From a checkpoint of a small contrastive audio-text model: text encoder layers 6, soap at rate 0.0019.
Rows from block 9 of the audio encoder of a small contrastive audio-text model, named by matrix and row number. Rows with one number within an expert belong to one neuron, the router's apart. Each number is 50 + 12 x the weight over its row's rms, rounded and kept within 0 to 99. All counts start at 0.
Before each expert's rows are labels from the 100 clips, of 14976, where the router gives the expert most weight on average: "top examples" is what is common among them. Only what is clearly more common there than usual is listed. The data: synthesized solo parts of chorales (CocoChorales).
# router: router (encoder.blocks.9.mlp.router.weight, 64x192, trained with AdamW), inputs 0-191
# up: expert up (encoder.blocks.9.mlp.up, 64x96x192), inputs 0-191
# down: expert down (encoder.blocks.9.mlp.down, 64x192x96, transposed), outputs 0-191

# expert 50
top examples: bassoon; note B3; note A#3
router.50:48 43 48 39 57 71 48 60 42 45 59 47 59 66 56 37 33 54 46 58 61 48 54 45 52 55 53 38 47 43 51 41 49 32 49 57 45 30 76 46 64 80 54 54 63 58 38 65 43 58 75 45 27 43 57 46 60 54 53 50 41 35 39 69 55 65 38 29 68 29 44 53 53 48 46 48 57 41 56 81 43 43 50 46 31 83 59 45 57 55 41 47 51 47 41 31 43 55 28 64 47 72 32 23 54 36 35 59 30 49 47 49 68 55 59 53 39 53 42 74 61 50 62 61 47 54 46 63 41 64 59 49 34 42 44 59 52 50 35 46 38 52 61 67 36 63 39 54 70 57 99 44 66 47 47 49 52 53 47 84 49 34 45 54 57 31 46 57 36 47 41 51 41 59 38 38 49 38 41 66 49 32 40 46 52 53 56 57 50 70 41 54
up.0:56 49 65 50 33 36 50 48 70 62 50 59 45 53 34 50 50 50 50 47 47 45 33 57 54 63 50 50 47 50 41 22 50 76 50 16 54 50 66 52 64 50 50 50 50 49 47 45 50 50 51 55 50 56 79 62 49 20 64 50 43 50 50 50 57 50 60 50 37 65 39 50 48 50 50 61 50 72 50 48 42 52 40 54 50 45 61 50 46 22 71 50 39 62 70 66 54 44 48 53 36 42 58 41 50 50 42 36 50 58 27 50 29 50 53 50 59 65 43 50 50 56 18 37 80 61 50 54 68 47 28 53 46 64 22 54 42 69 46 51 50 83 30 59 81 42 38 50 34 50 58 20 50 67 33 39 69 68 86 50 25 46 64 50 50 61 37 50 50 50 40 50 50 35 50 50 60 50 58 37 33 34 46 34 69 50 50 50 56 51 50 55
down.0:56 59 50 50 23 50 41 50 50 50 76 58 44 50 50 56 38 68 47 39 50 38 59 62 50 50 50 50 45 60 52 77 59 50 50 45 50 24 50 50 63 50 51 48 46 68 50 47 50 50 32 50 36 47 50 50 66 57 24 32 55 17 50 54 63 34 55 61 87 36 50 51 50 61 66 28 48 70 50 41 53 50 57 50 55 24 50 63 71 43 55 50 63 49 35 50 09 55 51 81 49 66 38 50 68 50 42 64 74 53 41 51 52 45 50 52 42 51 50 60 57 50 50 40 33 50 58 87 57 76 55 55 69 37 47 36 51 49 67 50 43 42 50 50 50 56 44 50 39 50 58 57 50 70 50 40 26 77 58 57 34 50 36 44 50 44 50 34 55 57 62 50 55 24 36 54 54 40 38 28 53 50 39 55 44 47 50 58 68 55 24 50
up.1:55 49 58 50 50 58 78 50 67 70 56 57 39 50 36 78 50 50 78 59 50 50 77 59 50 48 50 50 44 42 58 50 63 50 50 48 64 45 50 90 76 51 50 62 50 50 46 36 37 55 50 26 39 55 50 50 63 40 65 62 41 50 44 50 54 09 34 41 72 50 47 37 39 59 44 44 33 64 34 50 32 55 36 50 35 41 67 50 39 35 40 39 60 49 48 30 50 51 50 56 50 73 50 50 67 50 22 46 74 35 56 34 31 50 70 26 51 50 34 51 41 51 43 50 43 63 43 50 50 76 37 31 47 50 56 48 49 64 50 50 41 29 38 50 64 50 31 52 47 55 64 59 50 50 57 50 57 53 23 63 54 50 32 50 54 46 33 54 46 67 46 50 35 50 50 75 50 40 54 52 50 43 31 37 57 50 42 32 37 30 46 59
down.1:59 50 68 46 50 36 50 47 59 47 64 36 50 24 61 74 29 67 71 51 50 61 38 48 50 80 35 53 60 38 35 50 58 37 50 50 64 59 17 46 55 18 56 46 47 62 69 56 50 55 39 50 50 33 63 65 50 40 52 67 74 07 21 50 41 50 50 50 24 48 55 43 36 50 50 34 50 67 50 50 30 50 54 46 50 34 50 47 61 50 38 53 65 50 46 56 31 50 42 62 69 62 61 50 57 50 50 52 53 66 50 68 37 48 46 73 50 50 40 50 67 50 33 59 50 50 45 73 50 21 35 35 50 46 51 42 46 64 49 67 50 58 62 50 52 76 54 50 50 50 48 44 43 50 47 34 51 39 28 50 44 50 50 36 50 46 38 50 50 50 34 50 30 23 50 34 56 16 50 50 50 43 50 57 50 52 50 68 50 61 50 33
up.2:73 36 32 55 50 50 28 48 50 48 50 50 50 42 43 25 56 46 40 62 50 71 50 50 54 50 50 61 56 48 50 50 68 32 43 71 48 32 50 50 50 50 50 50 66 74 72 69 55 50 43 50 65 64 50 45 31 45 50 42 24 71 50 64 50 50 50 51 46 33 35 50 62 72 43 71 50 73 50 36 52 50 58 51 35 41 40 37 35 50 61 50 60 67 53 33 60 41 18 29 60 41 30 23 70 57 50 50 36 50 51 85 41 50 50 42 38 22 47 40 31 50 55 50 63 50 43 58 85 63 50 21 47 50 68 60 50 50 27 61 47 50 50 59 78 55 72 67 43 50 62 33 32 42 63 58 34 50 50 55 60 30 52 55 50 50 50 50 33 50 41 62 50 51 50 40 50 51 50 50 67 50 41 50 50 50 39 51 40 47 38 52
down.2:67 50 42 23 30 50 59 33 68 38 67 17 50 50 50 46 50 50 64 47 50 50 50 50 50 48 37 50 67 73 32 53 50 76 50 55 32 50 33 41 50 50 50 51 42 64 46 56 50 50 50 53 50 50 63 58 50 50 50 50 74 45 69 63 50 31 76 50 38 50 50 48 66 35 55 26 50 50 50 36 44 50 49 50 50 50 25 54 42 25 70 48 45 50 43 41 01 69 39 43 50 73 50 52 50 66 52 54 47 34 50 50 50 40 50 70 63 39 67 50 50 59 50 50 60 61 68 50 50 55 27 48 31 57 41 56 50 51 84 47 67 37 50 50 50 50 33 56 49 41 50 48 69 50 50 43 50 24 51 35 50 51 50 46 32 36 50 34 44 50 40 50 50 75 61 32 49 41 43 37 53 43 64 58 76 64 39 48 65 50 68 28
up.3:77 63 32 25 73 50 54 45 33 39 50 45 50 41 50 45 37 46 50 72 47 50 50 50 60 50 08 49 50 50 39 61 50 28 50 51 37 57 60 59 52 63 66 50 50 80 32 46 64 59 39 42 49 75 40 49 34 55 50 50 51 57 42 44 64 58 50 50 84 43 63 47 39 47 50 52 39 50 50 38 20 50 50 62 29 50 50 50 49 43 29 48 42 45 50 69 50 50 50 51 50 66 50 32 67 50 60 47 41 43 49 66 43 50 51 50 56 60 40 50 50 70 75 49 50 39 66 35 70 49 45 18 39 65 34 44 37 44 57 68 43 39 85 50 69 50 79 50 64 32 50 38 64 44 50 72 74 53 49 50 55 41 65 60 51 46 41 60 59 35 50 63 50 61 50 55 50 53 50 52 50 40 50 57 50 30 40 34 50 29 50 36
down.3:82 27 36 50 72 51 44 37 53 34 43 50 47 37 56 86 46 50 54 46 36 51 30 54 50 39 50 61 50 50 36 68 59 61 65 38 46 41 32 50 50 38 50 36 56 66 50 50 22 52 60 47 43 38 50 43 45 69 50 65 63 37 56 45 58 63 45 50 50 50 50 54 50 62 62 49 61 50 56 75 57 58 50 38 28 50 50 65 50 52 57 47 47 50 64 50 52 76 46 50 68 50 52 50 50 50 50 24 50 69 74 43 30 54 64 57 41 50 49 23 75 54 50 75 51 68 64 50 50 57 50 62 50 54 37 39 70 46 19 34 38 34 35 33 38 50 51 45 50 50 38 73 57 50 50 35 50 38 50 39 50 42 22 15 37 38 58 67 32 45 42 32 55 62 57 40 34 50 65 58 42 50 73 48 50 65 50 50 58 50 50 54

# expert 5
top examples: cello; note F4; trombone; instrument: oboe
router.5:59 46 56 40 58 47 75 58 79 53 46 30 53 72 27 47 48 38 57 56 36 28 37 51 69 44 72 35 71 62 34 35 59 58 55 47 47 32 56 34 39 57 43 51 66 51 59 58 54 56 33 49 48 57 44 16 35 46 69 33 44 46 19 52 56 55 31 50 65 41 50 66 52 59 00 54 42 60 61 50 59 51 48 66 52 60 59 58 63 40 60 63 47 64 51 53 45 67 45 48 52 47 52 40 56 41 50 51 50 48 45 49 53 22 72 44 51 59 47 46 55 58 48 41 43 64 47 60 45 48 63 52 38 24 31 62 44 57 64 45 44 52 31 32 33 71 25 48 48 66 46 40 38 39 58 29 56 50 64 38 56 39 52 35 55 42 70 48 44 66 45 37 42 47 46 46 43 57 44 54 41 43 43 69 58 40 47 47 41 34 55 31
up.0:50 77 13 50 43 16 50 57 36 50 50 31 32 76 43 61 43 50 50 50 51 50 50 58 52 40 44 50 36 50 42 44 32 48 28 27 50 50 22 50 36 34 50 44 50 24 50 50 52 63 43 50 50 62 45 50 50 49 50 57 50 51 44 50 50 50 41 50 50 50 50 50 50 34 56 65 61 50 63 50 52 45 50 50 35 72 31 61 28 50 41 56 50 70 65 25 50 50 50 50 50 41 40 55 50 54 20 70 70 50 59 50 54 25 60 50 46 68 50 69 50 57 50 46 58 77 50 44 50 50 42 50 50 48 54 48 63 61 37 57 36 62 24 48 50 37 76 50 50 36 73 63 31 50 48 36 46 60 21 36 44 58 53 50 48 56 49 52 41 30 50 39 83 28 67 50 62 50 41 29 31 36 40 50 47 50 50 46 50 46 69 73
down.0:40 50 74 50 29 53 40 68 30 50 50 50 48 50 50 56 77 62 51 67 63 45 38 70 54 64 68 39 50 41 62 74 42 43 62 50 51 55 50 60 50 53 50 50 50 51 50 56 63 34 50 10 26 50 63 47 47 50 43 52 49 25 47 55 50 50 75 50 55 50 50 68 47 62 50 48 61 50 50 50 11 50 38 98 50 63 41 41 55 50 50 50 54 50 76 66 40 27 75 68 50 50 50 40 28 49 44 50 50 46 39 70 41 48 50 47 50 50 50 50 54 44 28 50 50 50 60 44 61 62 44 50 50 50 50 51 29 63 50 50 50 50 38 49 50 80 41 53 50 48 40 50 50 60 59 64 22 27 50 52 50 44 50 43 39 34 54 50 50 22 50 57 70 70 67 24 50 29 50 60 50 50 50 38 51 60 65 50 50 50 68 35
up.1:58 45 65 50 65 44 55 59 37 42 43 58 50 61 63 46 40 50 59 75 50 50 50 50 50 50 50 77 77 50 46 51 50 29 54 63 71 26 59 63 50 61 61 44 63 50 43 64 40 50 78 30 62 53 50 50 50 53 50 28 66 25 50 67 64 49 31 50 55 51 26 22 59 55 56 30 41 79 50 50 25 63 43 50 50 50 50 62 43 50 50 44 66 53 40 63 50 32 41 50 35 65 50 50 55 50 53 63 53 50 62 46 47 30 45 51 50 38 50 50 58 20 62 34 49 61 61 53 65 52 50 60 50 54 50 50 67 45 50 51 01 25 51 31 52 65 37 50 50 53 31 52 50 43 82 50 57 32 63 51 45 64 39 55 58 58 59 50 34 55 52 49 54 50 55 50 50 67 52 74 41 71 32 38 50 41 61 64 50 61 50 34
down.1:50 50 54 50 50 63 41 50 46 43 47 63 50 56 42 50 50 50 50 66 62 55 36 50 34 55 27 68 53 44 49 50 54 55 50 61 79 50 56 41 40 50 50 81 40 39 44 47 30 26 34 53 50 60 46 44 64 70 25 60 50 32 50 57 57 65 50 40 50 56 50 50 44 50 50 58 62 50 83 62 50 74 38 54 51 50 43 50 66 63 50 60 49 49 50 50 58 59 63 50 63 41 33 50 50 44 50 41 61 39 39 50 70 07 60 47 50 47 32 50 24 50 50 42 50 50 70 66 18 65 52 73 50 48 49 48 33 61 50 50 54 75 26 62 50 50 53 74 32 36 24 50 60 50 32 55 50 46 45 54 61 30 50 50 50 23 50 53 38 41 50 50 28 77 82 44 50 50 43 50 55 38 69 50 50 29 66 53 67 50 52 56
up.2:48 55 51 65 52 41 50 20 28 50 59 36 72 34 39 45 50 50 50 49 45 49 51 48 62 39 50 50 50 26 47 30 50 59 46 49 50 54 68 50 48 46 50 65 63 45 88 59 62 60 39 50 50 70 43 43 25 58 50 43 50 35 50 50 54 50 50 46 50 50 50 46 50 50 34 54 72 50 32 50 50 41 50 56 88 50 50 26 50 45 61 50 50 44 58 41 39 55 56 79 41 49 50 50 43 50 34 28 50 42 70 47 49 53 48 72 68 50 31 36 60 60 38 53 58 31 51 50 57 50 70 50 54 50 50 76 24 48 50 76 50 58 63 39 39 56 24 53 78 50 68 65 32 50 36 50 72 50 86 49 54 42 63 46 51 61 45 50 55 50 50 28 50 79 50 50 33 37 45 50 50 84 52 50 58 59 50 47 43 42 50 50
down.2:25 42 65 50 50 49 50 69 39 49 50 56 50 39 50 56 50 37 50 50 50 50 22 67 66 50 32 85 32 43 24 64 50 50 50 50 64 35 57 50 23 50 66 50 50 38 60 58 44 50 52 47 54 75 50 50 81 22 50 50 67 59 41 50 62 50 35 64 50 45 58 50 66 65 50 50 58 41 71 61 60 50 69 50 51 38 50 66 57 56 49 52 50 61 50 54 44 71 60 50 70 50 50 67 55 50 50 59 48 60 34 50 56 41 38 38 56 50 61 44 55 60 50 50 52 59 59 50 46 24 33 50 47 36 50 18 71 30 72 62 35 71 50 50 27 41 79 57 19 46 33 38 53 50 53 50 43 65 31 67 70 50 50 50 50 63 42 39 50 52 44 54 50 35 43 37 50 50 50 71 45 29 72 50 48 50 42 43 50 50 50 74
up.3:41 56 50 50 65 56 50 78 57 30 27 70 50 69 50 33 40 37 50 42 45 52 58 62 50 60 45 40 41 50 63 64 41 50 42 43 41 68 50 50 50 43 44 50 50 55 50 37 50 32 45 51 56 50 50 65 38 46 50 50 54 50 50 51 54 50 40 37 50 48 54 50 66 50 31 68 38 39 72 49 50 58 60 50 22 70 68 50 44 49 37 50 56 50 70 28 98 37 72 48 50 44 50 25 35 53 50 36 50 50 62 16 88 38 29 67 45 30 69 50 29 34 52 57 61 50 46 57 51 41 50 50 50 50 77 53 66 47 28 57 50 37 50 50 50 35 50 61 50 53 53 50 50 56 50 60 55 50 36 35 39 61 50 74 46 50 51 50 50 50 62 50 63 58 59 46 59 38 38 44 39 63 50 77 33 50 50 60 50 47 86 67
down.3:54 54 48 33 42 30 53 33 48 56 54 50 67 29 56 72 64 54 50 50 50 32 44 41 37 50 30 60 50 50 80 11 26 50 56 66 51 38 73 41 50 24 73 50 50 35 46 46 61 41 67 62 58 51 65 50 50 50 50 42 57 51 50 50 50 69 60 51 62 50 49 59 42 50 73 46 60 43 50 50 45 51 50 76 64 57 38 54 65 74 44 50 43 37 50 65 26 42 79 47 32 50 48 39 46 43 20 53 50 50 60 65 26 50 50 44 69 50 53 50 58 49 43 50 50 50 57 50 50 50 50 31 59 50 65 50 50 59 43 36 38 50 50 56 50 55 50 50 34 11 24 50 36 48 45 50 50 62 22 50 75 50 52 58 52 50 50 39 50 26 34 70 63 50 50 55 59 56 50 32 50 50 50 50 75 66 73 37 50 66 49 50

# expert 45
top examples: note G#4; violin; note D#4
router.45:54 45 61 34 59 53 52 64 67 48 51 42 54 52 37 38 60 35 71 40 43 68 60 50 59 45 54 43 53 58 51 49 42 41 82 41 40 32 51 37 47 64 61 48 53 63 63 31 47 55 50 35 66 27 46 48 75 59 63 67 43 60 54 76 24 45 31 45 51 32 56 49 33 59 57 54 64 51 56 61 56 46 71 48 55 56 54 54 67 28 66 52 46 60 37 62 26 56 36 69 60 51 38 37 56 63 26 56 45 57 54 76 51 49 40 66 58 40 45 68 48 59 53 48 67 41 27 65 45 62 76 43 51 48 65 59 36 61 76 55 45 53 36 62 27 67 40 59 44 74 54 60 53 63 48 56 50 49 64 48 52 64 44 36 34 32 68 51 54 56 52 31 62 39 43 57 67 57 35 57 41 53 53 42 36 57 39 32 44 45 64 76
up.0:50 37 71 50 50 16 65 50 29 65 43 50 56 40 67 50 50 50 68 50 51 67 44 35 53 50 50 43 36 19 51 66 50 63 56 50 53 50 46 74 47 50 62 46 50 24 56 50 50 73 50 66 66 50 44 50 61 37 43 21 50 50 47 26 39 44 50 46 35 22 67 24 76 50 50 56 38 60 45 39 36 58 50 73 36 69 51 54 66 62 33 59 40 51 33 41 51 39 59 67 46 47 63 50 48 50 50 61 50 22 35 39 50 50 76 50 50 50 50 50 50 76 51 30 38 61 29 29 50 50 55 50 55 58 50 35 50 34 50 52 60 41 50 61 61 52 43 52 74 55 78 51 44 41 72 58 59 47 50 46 27 67 50 59 59 50 50 50 66 37 50 50 42 49 24 50 50 41 45 50 38 44 66 50 35 50 39 60 54 29 60 53
down.0:42 50 50 50 72 71 40 52 35 50 39 38 50 80 50 41 46 54 39 58 70 50 50 58 59 62 50 50 50 66 54 30 50 51 50 50 38 50 76 50 44 48 50 62 50 69 32 68 26 50 44 46 50 94 23 50 19 62 66 50 54 50 50 50 63 50 57 60 54 41 54 27 50 33 53 32 58 64 60 57 65 65 45 47 52 61 50 50 26 50 47 50 73 50 52 38 32 50 80 50 51 71 50 72 52 23 50 39 45 60 50 28 42 41 45 47 49 50 41 34 50 54 50 50 42 65 57 50 50 33 32 44 50 50 50 44 50 50 33 35 38 47 38 49 54 50 50 43 35 28 50 40 85 34 50 50 46 50 49 44 55 50 50 50 72 73 41 50 41 61 27 50 53 69 33 42 50 49 54 53 60 69 63 61 34 35 51 37 52 50 44 75
up.1:44 50 72 45 46 50 63 72 17 41 56 24 50 50 50 50 44 50 61 60 50 20 50 38 50 50 50 60 55 57 50 50 38 18 41 41 56 50 48 50 52 50 50 62 58 50 58 58 36 50 43 36 50 72 45 46 50 35 52 48 39 63 43 31 50 41 50 50 39 50 49 45 50 50 30 56 50 62 50 61 53 52 48 21 27 62 40 52 48 59 50 45 50 60 46 49 46 42 33 50 58 71 51 60 38 28 27 50 43 56 54 47 38 50 81 50 80 63 50 55 35 50 50 50 56 66 40 53 44 63 67 25 49 52 59 41 50 62 38 37 38 14 23 50 71 39 62 52 58 49 28 78 48 50 49 35 26 46 72 64 37 36 50 55 67 68 41 40 31 50 22 50 45 50 50 48 50 62 54 50 70 55 50 61 30 50 28 50 50 56 43 52
down.1:50 58 50 78 49 33 49 53 34 42 61 55 53 38 50 35 56 50 65 52 50 52 35 82 50 75 42 46 50 37 59 43 37 42 50 42 50 58 50 50 50 50 79 50 38 49 50 60 32 50 50 50 39 44 50 38 51 50 58 67 50 50 50 41 54 66 50 50 50 58 23 50 67 44 50 66 43 49 57 50 50 33 50 50 54 53 41 46 50 50 50 37 57 59 71 50 52 55 71 53 70 31 50 62 50 46 28 41 76 33 57 49 54 29 45 50 46 50 50 45 47 71 48 47 50 45 57 65 65 17 46 50 70 50 69 86 60 22 47 76 38 68 60 50 63 50 31 72 36 30 54 63 58 50 51 66 50 48 50 50 26 50 50 57 66 32 27 50 50 31 80 50 62 43 52 50 28 52 63 35 35 50 50 50 60 41 53 38 23 54 69 57
up.2:47 66 59 50 50 50 50 50 50 70 56 40 50 47 50 54 50 54 43 68 26 29 49 55 50 50 50 42 50 83 50 50 50 33 50 67 23 50 54 26 34 25 28 80 45 58 52 64 38 52 75 35 50 71 50 22 50 48 50 50 69 49 39 45 56 50 50 50 29 13 34 59 50 37 39 69 38 50 50 55 50 56 38 55 50 49 50 59 45 62 26 62 50 55 83 58 29 62 52 54 50 50 43 39 67 64 50 36 67 55 48 60 50 53 50 50 69 43 45 50 57 46 50 64 34 50 51 58 44 30 50 38 37 37 50 50 36 46 50 41 68 46 69 62 26 50 61 48 43 48 67 31 50 52 54 50 53 50 60 54 59 37 19 59 50 54 41 60 34 50 50 54 50 50 50 27 64 51 50 50 36 44 59 71 50 39 30 50 56 50 23 75
down.2:71 68 21 64 36 55 69 50 30 27 35 44 46 50 42 36 50 50 50 28 49 45 50 44 66 53 70 70 50 62 56 50 50 32 31 59 75 50 31 49 57 31 52 50 49 40 25 70 56 51 34 50 37 46 50 33 64 66 43 50 50 66 40 50 55 50 48 52 50 45 63 50 56 32 34 53 28 52 50 58 67 35 50 76 50 72 50 41 44 58 76 66 52 36 30 40 67 44 50 44 62 46 50 32 44 37 50 50 45 34 67 66 41 48 71 50 53 48 43 50 41 64 70 65 61 66 63 72 69 43 52 35 60 50 50 40 25 63 44 41 50 41 41 50 53 57 50 54 34 18 74 29 56 40 45 41 50 29 26 42 56 50 70 50 50 48 54 48 58 39 35 59 50 49 50 40 63 50 50 54 50 42 60 50 45 69 50 60 55 50 45 33
up.3:25 45 65 46 58 45 66 50 50 50 44 49 40 50 50 49 50 65 50 49 50 28 61 45 43 50 50 57 42 63 73 65 50 50 57 46 50 64 38 33 55 50 77 23 59 61 42 52 71 50 45 32 60 54 48 50 27 60 40 36 50 22 50 48 50 51 72 49 50 73 33 72 50 60 50 42 67 50 44 64 50 64 50 50 50 45 65 47 56 41 50 50 59 62 63 10 20 50 38 50 34 48 50 50 63 53 51 52 44 50 50 50 50 57 32 64 50 59 50 50 49 50 54 50 44 50 59 42 68 19 48 50 50 76 62 50 55 54 47 59 50 45 70 50 46 66 50 37 29 33 50 56 73 49 36 57 64 33 41 73 50 50 50 50 50 38 50 26 52 50 50 66 54 60 38 24 55 45 31 47 41 50 40 32 50 59 40 54 36 59 29 01
down.3:50 50 50 45 43 50 25 39 41 67 68 50 50 50 54 53 50 50 74 52 34 56 39 48 42 53 50 50 56 50 35 50 50 66 50 70 54 57 73 50 50 33 50 50 50 50 50 36 48 45 50 64 55 47 50 49 72 19 74 50 61 28 34 34 65 44 65 43 40 45 45 50 56 71 34 50 43 29 58 46 43 39 50 28 50 31 50 50 64 66 39 40 56 61 33 41 45 62 50 46 60 50 31 61 39 50 50 50 48 68 50 32 50 41 92 41 72 30 50 51 50 40 29 49 69 50 44 60 73 54 50 50 41 50 34 35 56 50 48 50 65 50 63 61 53 50 55 50 56 42 49 50 34 77 86 55 45 50 54 20 57 61 36 50 31 56 39 50 60 54 79 40 51 50 42 45 44 44 50 62 70 50 51 70 73 42 39 85 50 60 45 53

# expert 14
top examples: cello; note D4; note A3; note G3
router.14:65 45 63 39 41 52 52 60 51 52 33 49 29 64 46 55 62 44 50 55 39 62 52 42 42 67 49 35 53 42 43 63 32 51 45 70 61 25 62 57 41 54 71 50 60 68 57 44 53 63 36 63 51 46 44 46 76 28 52 34 59 50 27 41 45 56 54 26 54 62 41 49 53 66 41 26 66 75 47 56 41 62 51 80 65 54 42 57 59 43 55 79 47 41 51 48 24 51 59 52 39 43 38 45 49 49 41 45 40 34 55 54 42 55 74 57 41 54 56 68 63 46 54 60 53 43 42 58 55 42 33 60 38 48 68 45 44 52 67 46 36 50 44 60 33 52 51 55 71 78 53 25 44 34 16 42 49 55 61 42 41 62 58 54 46 45 45 66 66 47 36 59 16 63 33 49 62 28 43 56 46 50 82 58 64 44 63 51 47 49 45 58
up.0:46 47 68 50 50 69 50 50 57 50 68 50 29 50 50 50 58 37 50 64 50 26 59 42 50 15 39 50 50 38 55 62 71 50 50 33 50 50 54 53 34 54 50 50 55 46 60 78 65 40 55 55 43 50 87 46 51 50 48 36 52 74 48 50 55 63 50 53 55 60 41 50 50 60 50 53 23 52 50 50 42 27 50 50 71 50 44 58 50 55 50 61 50 28 62 25 73 27 61 50 50 50 49 50 50 44 28 61 52 38 46 50 50 50 61 48 42 32 63 61 45 32 36 49 94 50 23 23 59 50 36 57 79 44 50 84 40 51 50 50 61 49 47 52 50 50 57 40 67 43 50 50 62 23 62 50 38 50 62 38 50 45 71 50 38 51 52 41 50 57 72 69 82 50 34 45 60 50 45 50 45 50 42 42 50 50 50 50 29 50 62 50
down.0:67 79 54 56 50 55 50 50 42 68 47 31 70 50 68 50 34 50 45 43 50 67 50 41 50 49 32 50 50 46 26 50 35 40 66 37 50 67 45 34 62 50 53 50 40 41 35 37 45 50 55 48 50 50 44 80 73 70 41 50 55 27 56 50 47 49 54 45 45 33 50 50 50 51 50 50 31 50 50 50 45 50 43 74 53 76 48 34 40 18 50 41 50 50 62 50 60 50 46 72 50 40 50 50 46 50 75 48 20 34 41 38 34 57 48 50 50 54 63 19 56 45 58 50 20 50 57 57 50 35 38 50 70 78 50 43 59 50 21 50 45 78 50 37 27 65 50 66 56 50 50 50 44 50 50 53 58 29 57 64 63 50 52 50 42 54 69 63 55 33 37 50 26 39 70 37 47 50 52 59 50 19 41 38 60 50 56 59 60 68 48 50
up.1:53 50 50 50 50 50 33 26 59 50 50 57 31 66 60 58 45 49 62 39 50 51 57 51 50 56 50 32 42 77 60 50 66 50 50 50 49 69 50 50 50 50 50 64 34 70 66 26 60 44 57 58 42 48 50 49 58 53 56 48 46 50 56 28 50 79 32 53 50 68 39 42 28 50 57 50 20 50 50 54 59 23 50 62 77 33 71 50 39 53 28 70 17 55 38 60 42 56 65 50 51 41 50 50 26 52 40 61 48 56 41 38 50 77 50 50 44 44 50 37 62 50 50 44 37 50 52 48 50 26 53 48 50 54 50 57 50 50 50 42 50 53 76 50 40 50 59 52 50 50 51 60 27 14 85 50 31 41 47 69 62 50 44 50 46 50 68 59 73 47 60 61 50 36 58 38 68 50 57 55 27 53 31 33 50 43 53 51 18 41 35 50
down.1:68 36 22 48 50 43 50 55 50 78 71 50 50 30 71 68 44 47 52 60 46 50 38 64 67 35 50 60 50 67 32 51 73 58 50 52 70 45 64 48 50 50 58 57 50 40 58 50 43 60 50 21 60 75 33 53 37 50 53 32 50 43 74 63 65 48 63 44 58 77 36 68 31 32 71 51 46 41 40 50 50 50 56 40 42 38 43 19 76 50 57 43 40 55 63 49 50 37 47 64 50 41 58 71 43 59 46 50 53 50 35 50 43 64 67 63 63 50 50 54 50 50 49 64 58 31 44 48 50 42 50 89 68 65 43 50 50 60 29 50 37 46 50 52 38 75 42 50 50 40 67 58 50 29 41 42 50 35 46 41 58 56 73 21 50 50 50 50 50 50 49 81 50 38 43 31 56 50 51 41 26 50 50 42 50 50 50 44 41 44 58 56
up.2:39 54 49 53 39 37 51 50 50 63 41 38 50 53 51 41 61 50 50 50 50 34 51 50 54 50 50 20 47 54 45 50 50 69 31 54 92 22 50 50 50 50 50 51 46 66 69 50 51 51 48 68 50 50 50 50 50 60 50 64 50 50 50 69 50 67 41 53 72 50 39 50 44 21 55 48 47 69 49 41 75 50 37 44 46 50 50 72 34 50 50 71 50 49 29 30 27 39 64 50 41 84 50 44 66 56 55 52 64 47 35 65 70 61 26 60 28 35 50 50 50 59 41 50 20 36 24 63 43 52 44 47 48 50 49 50 40 50 50 65 65 30 50 50 56 59 64 74 50 68 69 51 42 44 38 40 50 50 44 70 41 50 54 29 41 32 44 50 50 50 50 18 48 64 50 47 50 42 71 30 36 50 50 59 59 42 77 50 27 50 50 50
down.2:57 23 35 57 48 54 50 46 49 50 50 59 17 64 50 50 50 45 50 50 50 50 47 53 49 41 38 41 50 50 50 57 65 50 65 43 18 50 35 50 50 65 42 50 52 36 75 50 71 70 61 56 55 36 42 57 50 72 27 39 50 92 50 50 69 52 50 50 55 60 50 46 50 46 50 46 50 35 38 72 50 31 30 50 50 50 45 30 50 50 58 31 69 50 50 50 50 53 84 55 68 32 52 42 50 56 48 33 48 36 50 52 58 36 58 53 67 35 50 62 80 50 41 37 33 47 50 47 34 56 13 50 50 65 49 50 52 50 34 63 50 44 50 60 67 57 50 50 44 43 41 49 50 22 49 44 48 29 41 50 50 50 51 41 72 50 50 69 50 50 50 50 52 65 50 83 50 57 50 20 48 61 53 78 37 34 33 32 50 50 50 43
up.3:42 50 46 55 63 31 38 66 47 34 48 50 50 50 53 50 50 50 44 50 43 54 73 50 12 42 50 50 41 69 34 82 68 52 50 50 42 62 50 50 56 50 70 61 39 50 50 50 40 33 50 47 50 46 50 50 52 75 50 55 52 36 50 50 54 50 50 43 54 26 50 50 21 47 50 52 50 46 50 72 50 57 50 50 30 38 50 50 45 62 75 45 57 25 50 50 59 43 58 61 54 27 87 35 48 50 62 65 50 35 36 55 50 37 26 70 35 39 61 56 57 24 48 58 35 49 51 20 50 54 50 50 58 50 50 58 44 26 50 82 50 36 52 68 50 35 77 66 65 42 43 74 50 36 63 49 55 50 57 27 56 43 70 50 48 68 37 58 50 45 40 50 55 52 50 34 46 42 50 41 51 31 42 31 22 50 50 43 50 61 59 43
down.3:53 56 33 26 38 52 61 50 50 46 55 50 71 59 50 51 56 34 71 50 67 50 50 50 50 50 12 50 50 71 34 50 50 44 50 49 34 50 63 63 50 55 32 60 50 50 43 40 32 33 96 50 30 59 40 50 62 50 50 44 50 61 61 34 30 54 58 80 50 45 35 59 62 50 41 50 46 50 50 49 50 50 35 70 65 56 60 42 58 18 29 39 47 47 57 60 50 53 48 50 35 59 47 73 50 50 21 50 47 60 65 42 44 60 55 50 42 47 50 28 50 42 75 45 68 50 42 89 37 39 50 50 58 55 43 51 43 28 50 27 26 67 50 50 46 54 50 50 51 33 50 60 36 36 50 70 56 28 77 36 45 50 44 50 49 53 51 53 54 55 35 50 69 62 50 50 52 50 50 53 62 27 42 50 50 50 29 47 55 64 46 50